From a checkpoint of a small image classifier: activation swiglu, widths [64, 128, 256].
Rows from block 5 of a small image classifier, named by matrix and row number. Rows with one number within an expert belong to one neuron, the router's apart. Each number is 500 + 40 x the weight over its row's rms, rounded and kept within 0 to 999. All counts start at 0. Numbers have three digits each.
After each expert's rows are labels from the 100 images, of 14976, where the router gives the expert most weight on average: "top examples" is what is common among them; "colour at peak" is the nearest of a few named colours to the mean colour under the peak. Only what is clearly more common there than usual is listed. The data: photos of arthropod specimens (BIOSCAN-5M). In brackets: how many of the 100.
# router: router (model.blocks.5.mlp.router.weight, 32x128, trained with AdamW), inputs 64-127
# gate: expert gate (model.blocks.5.mlp.gate, 32x32x128), inputs 64-127
# up: expert up (model.blocks.5.mlp.up, 32x32x128), inputs 64-127
# down: expert down (model.blocks.5.mlp.down, 32x128x32, transposed), outputs 64-127

# expert 25
router.25:472512554553499544521525534496506478467571460443505515496500549421488453571453459540488493520493542500518487516569498535529560459423518477525508542467511474488430510456494400525515481565482483
gate.0:447510560553448521525575419488490466514519512529589496471500597554491527497580510473499534580469517505515536467499376504563579489527484459470509476517525523529400505515530506526498485500484495
up.0:538515465430512460498452583509512534481469493472428500487502397495509478519443508522503439500549413489500484525493610481483456480514535562547511546441492511470586515458492512483501481498514478
down.0:519575518400532445422416570431460515490483524448536553461451510481456441408441527473493565535495536452494466464570515527476471497520561572495533525480493480496485492545525454508541555500490534
gate.1:481539528512512484572472491456485556503479499515480489535440503495500515609492579487499518454583529464550461461571544535485560502528525494471504552513535508484540439475476405500485457530503493
up.1:489527535444513497588503461461487554480449489518489481537419517511481532557491566502481500454562527456551495486573546501494547465505504511465512530496533529451495447489499415510486470504514499
down.1:465530535492497461487513497524499428507489506497459475472478445535473514583457488483504478500603486513482497516460461530528497512476450538487497500430529483595473514498519506517495500489535467
gate.2:462487477541521502473439521470465535504475462515514480554492496454479549612486411503512479491431494533483531501499431471454462524505513522539489539524466467504522447544544479535458546485515426
up.2:510480505545530468447490526491469469515502504521502536495484439535506502626518528475543486528463510502436497492512557523505507561561514504532464592384467461555503421476508522511476490536479551
down.2:487520519621466468524530486508547429453514504587548480460492453518578545540521478499483519483494498526495543528495463574475502493505531417516489460417517520517475463495480540522508481519464543
gate.3:534501536548515505516445521504540598520494555470531557490493536483513514574467405529499514496526565503443474484524483527516488504501535455519440466480474495451559491497440455414478514499533449
up.3:477504548567458504535421519493450566518494506489535520492525570485585524509415391522456496480482495486444524509530566450487488508493509512499431454530511502510540502498437423454492499497537479
down.3:510569544443491497511517496547389509548519491452478488473511499482509491525496478443556499447524546539539455516552466465522441496467549549500508491418546507540433467493531543520552542442502439
gate.4:520534514508496455501517406500440510530503537483461471519479513502490550428521540489502455524564453533512401460507496414570531512450447530549525520377506534505465538492474477493513448482474508
up.4:479485498502526486484546475519561484504508524515464534458490506422453458520545518461548509488526549601487494454502446484522476510499493529481474513508541598444556505509496480471491522512459535
down.4:496497492557523460492487523483601519477548517481482542517528565516456577425493553476504516454500482532473491445533504489517421504560461500566521496585514508514507549496477534465494494475476510
gate.5:519528466482521448497507496534549536455479457460445569487507559512465553494556517552546550483465479481482438498504446514524471482601488516502456479491503569395540479518468524458512504558490526
up.5:515525577466516479531531491492578462469497489496488505541552523470441546494476447508552464504462573471531500525519464526477547510516512486491474521552507581401585463521479509486457482567448491
down.5:469491478541595559545479460494475483445516488525473448496517450554478510510492503494498479548428440495533502472566530494431529454567503501539436557476596537528577505503484509488483464517465535
gate.6:440517465511473501455504472465487540541502519407500550508520444445507455578472477536557534548443419512450626500551417512473450438467558508446416467500464525569505497492498485504479502504546541
up.6:588478534512544508523546479555526538483493471547456445521461536526513551440524532465454548465573588519523391479447546484489555599487450511544542528506533446410498507498502539505513495504476462
down.6:519548564432423443460452557531446503458450555501534530530465476452465532427498476465490519491563502478526457434477335491515502452505516489507522516491468457576427551469520533463541536548477468
gate.7:552444460556517500471558568419541503493529469529564472576479459489527528636495505494492525447455564515460583521489486495468502491426529470494520528458493501486493501560529463512480479489445528
up.7:491559537479478526553444483523440523514504534452457560441494545503411468429520503489490478555557425498587423495515541506509533502576505488495490528534501565507514520480502530448520488484539491
down.7:463538450466506522542552483476510488515533539448462480453516584443469519550553520523453598483385490499503525569507504446584497557552493464427513521565486439447519525531483506454528524476479503
top examples: order Lepidoptera (33)
colour at peak: brown (51); grey (42)

# expert 10
router.10:467572494539478525468480522495520472527472521504540501478518513573497512536472457448536522454463549553510476499517520455482490463584488505479492448523534487550566519439499529466411526489470485
gate.0:551549487479498576506486578499506427518522530458394528450528454488519480476468466486486486536545502529517470570478470487571565519470483478507469485467444485494533484511482470539511432532557465
up.0:552485409501472578522459519455449475498469475427440427485560545506576494486502443520520487469479451535496570508514462519592504500609471431526468460459443457517437490520516491545469521448520465
down.0:537457544520558486495477471483462518524495485487505498546502474496570447548514471470544445525534557535543530518496421441457521490432532473444497513466472505496550566478510500475504549505518547
gate.1:543456472543576483535503481481528496462467497525501437472521472473451537534460490454536463456571562465530554500503469513445529488473509495514448624514515479457546446484546495480488473467513483
up.1:497468459539536478527516521518534494461444519525508425483510507479439531531467458473530469453559538495543519487490504543484533518504508488505449616518519485458563440470543529503457462506548492
down.1:450521482558473428561516441492441526510501510524504425534461493522502487590443472495499510470458549528553555535554478509501493466520499506528510412443500528494537512483514483459485470525485493
gate.2:584472463570432546523481536484559511481473518437450454467520524503465540432464478470549537476445539477537512516485488473398475503518502475507470454485504443568500516500505507448443511460465437
up.2:588524446508502465475505481487519506540475526485470513533534484525523528451468479422519525538550582481527492512498517474522512490461503422530485447497481493468491526529501483512475491497466459
down.2:496532518500472555397578457555527433513508478591545493516532489484464453531523443501519524507455597516555462476517462497543517502522525555502499483515429442470500468514534519434530520474482524
gate.3:462452558587499478540504493531482508502503551513501538480545532527506411441497540523478453478469514592532355474467509463513457529492505512562453531488466443473456509537500583431559489561501502
up.3:430441564569491476526507482523476522509508546516511531475540507552504424455499531507490466474451553597489368479464490476508463531522522516550463525482461456487469526536501577442583484538490485
down.3:566471551465472423456470561473498567523483487452432534544494540508468444489477519472560566494468485491480450469561503460535418519602550508522519553484557466488467493535516493502554493469473493
gate.4:483536452537493526514517500503438514499554509501474505479545535555473488486449503435487505535545486449531487521531525510475396519560487497499489468463527478454520531558523447445458445457519453
up.4:545542611549559456534452509493492528488466495467475534440495510540480456580509477572511499544533570398474423495508447484534533487524532469524506540488482518498478502507531518522499542535453597
down.4:461512509520512508500425500474512476498520504447462500476526489473493516470487566482413528477588481543524450431458552566470579514432477474497502515510473559538482525487512497501487474515497504
gate.5:495498469515527505456519551512524505483521505506444466607481477475517539546451492508441457464483504518485566484420549470561557485502565507485450531448512426483518536521510548532462446569485433
up.5:464515541503464518583474462473459492530493502490555547414526528544468490466542542497552522539527445455481426484546444545422410490489442528500537465540476575545479459501470478443552521443541550
down.5:492479512488482514440509572513503494504500514558487471520573438507472449595455451496482495547439533438568448520525541422501514495485544521514503472512534440533567533537473556434536534491478514
gate.6:432512539518513525472472540489484449501509508552474521446556517464451488408467471561504483556477497518571461531489581492549472539495453551479518503483550456600497481490483547499463483515552405
up.6:593510507461496488514508507480463518462459513477527525491503463448520532579532480479515499527525529466513551527513537544498598466490501525542536498542547403556540555496489482468547511428440518
down.6:476550510519495493575579487503472490562480473525533515468452494541542466522500458469550561502492492446502539552550666451473528445476503485563476464458515493459463469482476510525538468467499461
gate.7:448541559490456522488458507485352469543566552474499512563479528482496480541478504470542551502462459506389553507473488516487497462428505516484480480557550493585541488483454555492507527477505535
up.7:470547543477456516471446490483358475554586556487505529562482530500493492520480499474541545479467461500380568501483506499501490462434493495473487490547543524594532479481452545494492532477520527
down.7:578501434575543539534590494517532541466502509629480445492464528542449508545458480470493520565497498492461583514510514487462566528456468504522501476477550513480519478474516522538485494472488521
top examples: order Diptera (70)
colour at peak: grey (27)

# expert 7
router.7:485505507590531495475485534536501413454526467504552546492465518457541476461516537479505515433484500559448470469544483501459592532530422540491427536526569507496538498500518530511526543513491477
gate.0:490453494533478526482557503535442485443495474497464492513532511344493491413488466530473531546573494455475472509518558485459591523514457484475509472479485488548449549435481550512526521490512509
up.0:510451468523497567564447509487478528513528508443500513555515494364487439529477487508499488501469483542521459497492487503503467530377542497501507541545466465574473477480564493515458532541499545
down.0:448476500576552524505399430482543513448505498450375558507447582554430447416534484533535485450535507569479514498525464485484463493496470542484485520497523521489494512532512509524506519488513477
gate.1:482469559559574508525428459527533573453493511522465500514506553566469484556492501450586468486510532500494399487495487471439560527512463451487474495373461450491488478548496566437491524477574507
up.1:479488562520565508515455445531546555464486501513439510502487556541473509549507545478610465493556496521477420477464437496434591505537511484494479509399474485506517478544494566477495546467554556
down.1:488416498484431511494482581503565541471464487517473462490498515499456464447539570555539523515554420553511380457511517484412487500590520531540509527487462479543491521483513454599496546513479563
gate.2:568457568502535503473513529485477578497512525608480539556535485505390461595479512495528487419518558521502537494549526505537483512472485499533509491452485589503556509467532476493465464481460512
up.2:576515551582483505533475471480431569457493514525481556491551456463520514491471438561473490479441465459554515510456502545491541477591536508539582487490491456472471510559482543478472533473479480
down.2:586499539554492548545533438549425488498477512585566438548493517519515496479487509495512482504450458466416475556486474523446510511487469482457477515497603495456489482500483520527517402419551497
gate.3:473561478464464489541500467483489468494453505418485509515547398455505491504469495512524497522515452418470519485464544544545511503521480531475459509538483496613456499472493470430480532572472533
up.3:476492548572384507511501576494415550505520475497477417459500536503539497509484480537469504500533396505516538514496492518489499489513514530540472503534527484504459463491494545489502514442489496
down.3:466483527481489553521471530490556489517495530523493498518519517467474469390526575467516522507392551500483453452565565445464449542467515504465547451567528475473528462485485535485551503474504512
gate.4:441496490477492500517465534490550496528563523537518452520446512509494452538515434505541530471444569570525523479561517450494491513526546445467520539476438490469524484521509475467484521517501523
up.4:515539516465538482493536504527387538478469480445474509444502504421493525488456584448448481536520471412470504511439458564522486467478467549514482466522563455495450457475476546511530511498476515
down.4:467491502555564487560504490508537479478489528529425486545465564527581500431431496532501535458567502538516495493486444483506516479506421489503485497480561552494462513460459510554454503500415457
gate.5:445562522554464495444484445501479513510467488517451537534489531507511545473479473518508535473481471564507446517495513505549526518523511538504498455531527506549538544438539556486473490491493454
up.5:512434482472500516537508540473491511492548488482533449460501448465480465560524506522504480549524440455480549489509501540444473455476470495507489527491469495475433490549466424543504550484477540
down.5:456525494490457535466600520510508467508483496558497474491482455516480508550558502471463522559506527482641529551486556516494444435422508462488505451556517487493574500503521520438503465510518490
gate.6:445496450595449468445505398513394468485488481564493486532516539490535534523564509471489522522540440569555440523495459465547554495554500469498488488573476544577434462549541489520524534488431479
up.6:542519562422568521547534545488585542500536498490515501469485443506478485473446497530528469422520573488452541510532517530435391483447518529540557460438527522449488528508468445486460459505582481
down.6:486535518423477488559525478441575412507462512505540558437471535524465542477493494489534455460560500469521493508507521525532484507557456554581486503504455538514437488505473503451461547521483463
gate.7:489478483497523507470493490482487511499504486516487534531449526535500507436547478468487491553532471495511470448517500482553423517559500542502452531511560435581518493478478511450502498517550485
up.7:459504507482444520481473478466464466453511506495599495522585495476474513530507514556480498469483531483533547517504555518522513528453481508508514468429474600437433524524504493556514473506480487
down.7:480564539576491454479421503446493479502544537425448506528530518453521472496542480513500432452547505513537478490559475567545487461521515554575521516427530578600447461498494488509496500543515495
top examples: order Diptera (65)
colour at peak: grey (37)

# expert 27
router.27:485466443541517516526521508435535512518499531519447503472524457491514494468521559542506406476412488475424523557483514540491468464497450540449504496540522471536464390541464535602389562518507501
gate.0:485452508521536467529491441513462482526497553524506542515496520515506566422492493486491498407480466484494410505541502430468521430472485565487471540530577598487551464507474508449481481450502453
up.0:512536439430483521440501539528526501451530450522486450509538502455495458589506506519504506555573527478516550521446452614547520567499516451522508450534493431508473492504494580540512543538505544
down.0:537484504472506444458473537482459535476461474457470507526531473466516502437496533495453512529582491453552487546486537500526503499551461426490510540545528490602498492484510495522438534507552572
gate.1:564516498501469475488477489493463583511517538481501528513514507423564485529529513509451471454510409465443506495464498456523429453535478517482476431473510546500481491490491446505468436549495520
up.1:449474500504506585452564520495561473446525444504483423461555514572491486480504469510428503528428532558524544500547487493443581554463478432510565582515500496479534525538546546478473512500518520
down.1:522494530527537474486537533413469585491560457517538465488453487526444471459485451410445533566551484528512485510572570570471418502491465488484513524539531487490468514498519540585502478488518572
gate.2:506487508510507547484515494466436439484546530481442499481478544596528482503505522440441490493528461498496483512510542530495483458467470526446546512450518512628385499508481531531493566544506566
up.2:501493485490492459513488501527569543517459448522550480514533463410460513495465482567567508499425543498493517486477467476507519538534519487562444488550473487383617487487519476460498447459499442
down.2:495572498584500455503469512460501545541524570476517519548498553548539458491510492501491422497510394571533488472553510490532473526489432524543544461481539504554505481487467529515446451544489465
gate.3:539505515570476570480506435490492452470552551547531462480483493456493504527469511573469496472595513589527421516511453424514516486509481472531561484461503496464519544476529453434540524563570590
up.3:489523519479507518479458570508552484490491437463490508517534511460528485449511501517436458567505472494562518498542546571472487431468483521550502531425569496473452566522593531428420441525539471
down.3:470510564586490464481584504475493525530492523517433528471571515546493519407548483460441482526413500470467520560481519552554507529489413490472497503515474459451499462504515513512515461537528463
gate.4:485562435516494452384445476508564444476494557501479537490509521530445478497472455548436534447455458456542484530486552468550530501536489492482514517503484565457495556486471499554453446493491448
up.4:500549446521497466418434477527554448476494499509497513473503478488469449491483451569453550443385513463539542533526551456525521504523492504468509530534492560486488517496502529555478444494465467
down.4:506510549501578517495480464544511436462532501436506509524543464417539546497508514544525458505477484502489537444437428516514523527430519540517498556542442465512507484497502507534533523491559475
gate.5:499519537513498526540499502481573404531504519517471532488505509549469486552523417551487478546481560416472428447395528467450522491528471475476494509451527468551567495544513479529501493503482528
up.5:445529490515534453512511530461472543523518520504518529478475546442517481573483474558440531438437480537537523493561429446495564497500551512518433535532434438486525453531518515481506461463411456
down.5:524444524440451475485479514482557459521512570488489538551461552506428561508516483535521490458526471503434452433514354483530464525553481470522549484543507496508484475516520568454450507526462474
gate.6:530543526482452496526472647523468519546505535424551513494462483503525512579540438521520439495510504568506482522552472483536451485471501455494543490418505516501467465543512510493504535549503463
up.6:551457503447447541467537560548503517511535465481482495405516473480540524438500557496515500518506452466506519540574438535528538463552475533520530486491564521483500493530584517545468521485465480
down.6:596477495470538552501474522506450509515510487490583530509532419530584434515514461489547553536542502553460480491564476547498501518535543538513539524488469510497525540514492515486491554481503471
gate.7:489526551412548517480485511491459515497499476526493548494531558512473497463473496493545515455509515536528510485573525503455579425637551456517445506475498494510513471540514472530551569483460557
up.7:552475470527524497551522489474553495521500502491569524497451487431520514542502532507490530563500500443442494469445435473461422549376507524484545492449479532502444524449480532524525483516498456
down.7:481499480498512554543522488515541534503533508457494519494508468478458473468516535479468484506473551521525512499471478423445485485420466493551496462515481447524575480505507490493521494519478506
top examples: class Arachnida (30)
colour at peak: white (81)

# expert 4
router.4:451465454525544507475534481533547472478580452415462546454463445492466487421477522544534460531445463552594526502467455497529540489539472516572478477494536566490435425497502483505540480520466482
gate.0:513530496484521525451517496467534460514487476461506513528466477472500472446558480454507525515557544507491451535494564482469500546510520519535525501490521463566506528518499500527527479481565535
up.0:530492593504437507553532505530521583474500504509460430458516517538468510424508549541526536553491476562490536445513445502515586493578450483461449504496450484483508489497523539494518507551464531
down.0:505512528404416468469515562472566491519443479465577567446484487462510527466521485439502454470560556435503410454458478479553513495469540540524518473428460498546448481476501480524514503495466423
gate.1:486522539520542490554546539526572466494448533529441472512496509568475479514424524525503566473469488489534467478446457494468439510469502484488516475510473499474529527495545538521467439538552469
up.1:430487597558466487513509492459444538520506493543563544471506540492513558521603506532483501472454533538571487474558508475510505467553502567509525535500471559476469443491540463519547462540460480
down.1:488434560555494503497486557447490480514520519375442459490443551507529508488541513513515500507476493423458484503519537482504483506499513518535499496442501401470536497544508515461517584430529489
gate.2:554484536537528509511498452486515506492460471430479498500493478569560500502561515544478489504457465458447525586446534553515462511485442503468476500479429487487425444469524514472483506627517557
up.2:552480482575512539537489535474485445497479418446456439514548515531548513488444542499542433486479413463491504590520550548563450493538450510523487470492426442454491469464485476488522488563527482
down.2:525499458469515419505462565491483598466499476395453522494523448523494503525544479453498511489503487568400478505520511484509450516557447499478513545455541501530448482506481527502466527500498498
gate.3:545499489492485490434576536496473451505481451565498513516495500448494468507508480500531438555553539454483538483563491518582506508534491531488585466625545516418501461532523489514529498524453493
up.3:482510465543551498489411464508436562489492512512482515450496480558506511547478517492480530485555365549538451524509484443547495519453467464470481496483441482524504547493486473495453478480534445
down.3:486563506538471476508490478503437449474471502534511492476493429477593480525434505493458500497587446470547570573491523512534504485442524507505510458469552580552485530491518507540514478602482443
gate.4:490500476446558420518443466552612478525534457442497489527435505500505517536518516537523501440478452486456398521480473492565515508494442490501447478456453532466475536509511493456515553576465612
up.4:503463423486558464481469492507631456522499485442551513448457476475498511541508489523544547486471477466491413489534481483498527500488479476454484480470552453519529557516508436489492540537482519
down.4:576502433514497525541552471486541518552525478583456479523519541522475448451557533503489514499371517564582509486495493456500433522435476504424519495562519454458560452497483525510451467515494607
gate.5:531519523426495467529503393479512528480571494557469509487483508461523469483502495520494530479514459437488453471501535521548464475552495482507458460559437509461563483534547499542559527547558545
up.5:490503482531479488452524597514487468515423553443526486502540466534492575427510489448500480501536572566545525514529510477485566515514489466507488569510539467475589510529474480525444493413468449
down.5:472469509510515493461578529490517518483471489517435460474550479556486424573543457507501527462462618539489532522552542463452494529567510517480494495444544496477457492488513534492494547499561504
gate.6:528516472432508512491510436436523581444473524468576492509513471603466487416543497455526445473543526513488520461495474500550543529523493519497500479490507568465506599512492489474492520498478540
up.6:452578484487514475572515535526404440487569520471546496464439568417469497587502533510531502456443496493429503507553477490547449540559463525503524441525478579503471512504489432505500492537506501
down.6:427569437541542511547409553493412577509521505553483504476518488492445508537508465522482475520443427517480471561504509395547495500506526479576454496496521517542523529495489520498522481525518487
gate.7:513488444466567525524448527507612498494505520475452537495504427466453466524473482479516432502498544473558505513540501510545585468488518430514507505563536507429552496461530414486486480540504429
up.7:462487512510473534485453543502571524520523452485509457520507454536485482444467542408542528454600537516462518512506436510443517503478475533523468481584490438589478528546525505524493538487533509
down.7:433527482578456492511439549408533465455546494563510482458507588534451454501543537514508506517506468528439501475538630506522500443438521492499438495535489464532520520547480490477479471537485520
top examples: order Lepidoptera (33)
colour at peak: grey (59)

# expert 11
router.11:583527545481522507448488458547460505453496596558463491484546457487479486531577495478565576547600488547481486483572537482496499472567465481504448507455546526455450505440460480548470558569519511
gate.0:546470443469517510425511472479493466528496541506480524553509490466516587564490551497460523497480475479479512487445553513492513586438461489500530526476493474508486462498481522560577566428499491
up.0:518492524601539496502565472540498536523477475493408523472484493378525503545503570539500519452555439570489438483467474534469498520420458457457495490420471452514481458468494495516535511470486497
down.0:554480497539525470494522457442505544494511478429406507529527521541513398506467534531570505496517507478536506470583465468442455515560496538548494445502587490463511491481516471502525460479525436
gate.1:535462485474435500531476506473507491465507489524519542528588518495482533446444534556444496470401537509549467448472492527573484538470518496514507508586449528425528487530509523513526435533541479
up.1:491526550497490512537494548510525515495437480461443530478467513511494481475428506523471519463546508546564382503478539547490477559544470476490443494451427468418537506480507493428464492494576489
down.1:511451577572544490485486426479528483496458499469496509520500495485539506512511528460504498485499468516452478508513350462604515539541535530562488538479504520432476538521503487548533510497505490
gate.2:527423463481513483472484545538497496473499463530449567533488501476512495495480519455481503437520513448473407473525526462487538462553502491519515520429453363608452503506475434475494557515495490
up.2:478481476555529436439484437512452554492504485530505523499456495529488463489492503509530493508519428386525440477549433497545526472490544460498465523501521582460483476514454435496445487512521519
down.2:530457558401527515490498529457562417461484505482488561550475475453569524484468538505523494518582600503486541469466467455460528493485526566485495481504468444445496544526511530502460519492500451
gate.3:494479491463496458500517488502500539540565498545484503519452501557463522473426485411508492495467448527474535466530462498535470443598532550547466451577489581433518515495487512404465547503522516
up.3:493495485495506469537545541499547452544559470517460498540496486524483536478498485453549501509449537477449533482526475480561455466553547517528484446544480522440561485501516467422497505466506493
down.3:492497472510603532485404475492554517470503526539464563483464466539447518440513472433577508479519427540402532470496457470532555591549522480553499532477550585482488510483465530522499516469449546
gate.4:508443511487408469442490514488536551468495503504592452502533519510559507467534524521502533507493508482481646507491478469512516549540466437485490572444554538530418438508517478531562518448513491
up.4:550469507552541481447503501468644525483479535520479475501473437423516504531494493518574530483556503481435615488499472502515501575492535423475467551414573524467437458499485474465516534473539495
down.4:452469493511480517497417503513429508496474514553469489537513539502569418527506422533554447549521518475378494512473453448505478467512475477532475495461477434478528516465509472521528517501555529
gate.5:487469511511462478503560415487482470478461419499570480485508422519509440462455593482473513502472542485545452481581480519544526508527443494433494515461494558573471497515446541525526499434523453
up.5:449512504464546504512537445497483501510502519468510531489449440548477490485530537501496473555483508505461528484575441483531508442461483520458442517427492551573507509499496511523556516447559588
down.5:488479517454524507510538508530329519491473497422455530491486471494531488522456577453498544482516441450461487538509578425562573445463485508520471532470485512476530512479538507555453532509545480
gate.6:504528518445512515510529430522582512456488493506403487491537460453441475497514493487545455595574524479478544460527504527575462529513492423481469520512502512517482453498470480567505498552500519
up.6:625560527536566475526525443526582473473472499506439495453552506425443505475498505444504489537634490521503535488496524477413503507504455468489498496521525510495527522493481520531514503565485567
down.6:577540470547500534535528489533501613498504492466483557526501521484488560542550497421508487424578464483414502502463495557487540495537486457505507531493517549500452601472498516461507489454517481
gate.7:443507515514500563575456512515495492497455526434490525570469517484463513562521493464473493488577529467545420520495499473446493526451496497567443528472489545514482534517508441475508492518486540
up.7:520513549489566518482459461523511484532560544436460529471536504388533417439572500551500516458457476499495606533499552506550550487518500519452500514446562520560476490455511547484430484565583486
down.7:488498524407449479486491481480512415529519491509514508531492575541491513455510505519550470478545537527496451477558512483527478502426441517456486522531521546524373529479527490566507498440479479
top examples: order Diptera (94)
colour at peak: grey (46); brown (25)

# expert 26
router.26:495404561411486493497528555463552534472488504463448468447412550463490488504478522550507493438480534442470473534519489476500510491524550484515500503485473483559428605508551463528523537495493513
gate.0:535520491515550476506489441476497492497535484451488502569486451470561530554526505468549489441505523531439426472562508467516452526513474425478495580474524542459532421513505530554516484473565476
up.0:460439485506523614513521538494442478540471483476516449483488551518548491472451528529537523480484484462539445530504466532503481511508481512499527480457466459531428521515520500521477506502495474
down.0:499481537512509544511488502535467524485495527537457472523511500476453542482566487509493580501440478494446477556429548493510516501551472491416479549555489430508510504480521516527480488453528517
gate.1:509521529558526562522551489511510502503495474532492512509575515467478538526551572495516554397564515567530512556489419439426419497520526528461498490569477479512526549488491563514514553540517491
up.1:397526498498437533495474452499580497502499502464470522477456506432453497449523497489532465495423482452487528513532481472486406489540503562453505487482528572550550431426445484484522487428541483
down.1:454490615503434456424482549405446497528443498482469492505480479489468505467510521542489508490509568573495441558508363494547520497515513542507466512509550569550512507492571539529523492443609517
gate.2:546514520436496578510478480520471492532486479509512512505510485537451527521452532509469494437397476430530506504516453504412464500469510548528458431509439454584531447484470547466462539472540540
up.2:495504519490502541493529447499524506533477449524496519467499481458492510454451547529460514452384475403505463539539446493474501528506522532536470465555481507555463461506479469494493546465509508
down.2:475494460478496488460491486502454578531491499432480538505506513559451550449539542550495519507527474519384512493409391583447495484499516496412471511485482506485518493493528491497498466468549545
gate.3:429509574530512427483526438433504493513525469511505598494483524543488485451576523506502474502498463416481521438496559510534588488448448503498553451526528532450537492512478533539517491520529497
up.3:455467503531524480432549548450537518536491422501533583530515480481458535442462480533530444496465461474523476466499474498535537454477496570499509515542450471492556455545476476511523480492487439
down.3:502532509515536482483527471516567506504474485515494540539448457441478540480468466497525472435507517556493494460517500507445527472398475468503487523500510428494443434468472524547470421509510483
gate.4:447461463560542548501490545493586586504467489488460445490524510605518512576568446515515517494418466468494500540491469501456538456475563515477519527538452463466536477508508506476532482435487524
up.4:576523518422485470495544456512445417499535496511519547493486513413483504457432603456477465491522501542507464479493530496491444563529436522492539509453538576523500511504484491514479554524505515
down.4:420489511479526506525521460512436533540510553562504493497513582447490490567509536511513533463423499524509528508522453489453492506525574533439521469493476543504459489510528554451550498472424487
gate.5:477560439441505483467447514533466493489516440513529477535506552497484563470563500465483520491458501565511575470484482451544569465504441523448499469582513469463533458520445478509491512497464482
up.5:427510522520484512523496540501532497511514511454564471497419492480465481498519519493511454520556555530508544466523526498494543498472482448488511586531530556467413504500522448488542454526445531
down.5:504467446448575562499526480554539488478471545453483486552597550529463478446460480491487491516558584486511518466436512463474448442439526541393533504575519482406459481502461525531471480521446570
gate.6:404478468555505449520490454492514510441506514545509536546581510480448456486498499483532456490561587504478363507473436480458546495510520441495506441514490494520509506480512482568453525512478505
up.6:615581511468512522481491545496413477539514453547480502496452466482560541534499483478496551453545433479455531497523598507536452514508483567489481517449539436480538445531459479459544471509539460
down.6:468533484482433487461422507418549491488474513510580528497492504501506552524451418562483501479516543559486514483544441557438507470537517513562489426498499569562517445537481501449508445474482488
gate.7:621525479472445540379518508427465540450435484535472529522520537534566530493476453497466482549496529505469644512518482481557465510509489484577502495505468506566480475533510471582431546482456476
up.7:559506512470468575451527497426484530471412462489469493505521530504567488488476507505466485534496516526501624543526429493545519520516497453580484471515447475576456439530532509582422559429438491
down.7:573531513454465492431494595441456531467500482500433512518529559506468431419519462458508495441615565475502454489572511506533482518488501489453505514566472477557563540525518474495519557497532532
top examples: order Diptera (72)
colour at peak: grey (25)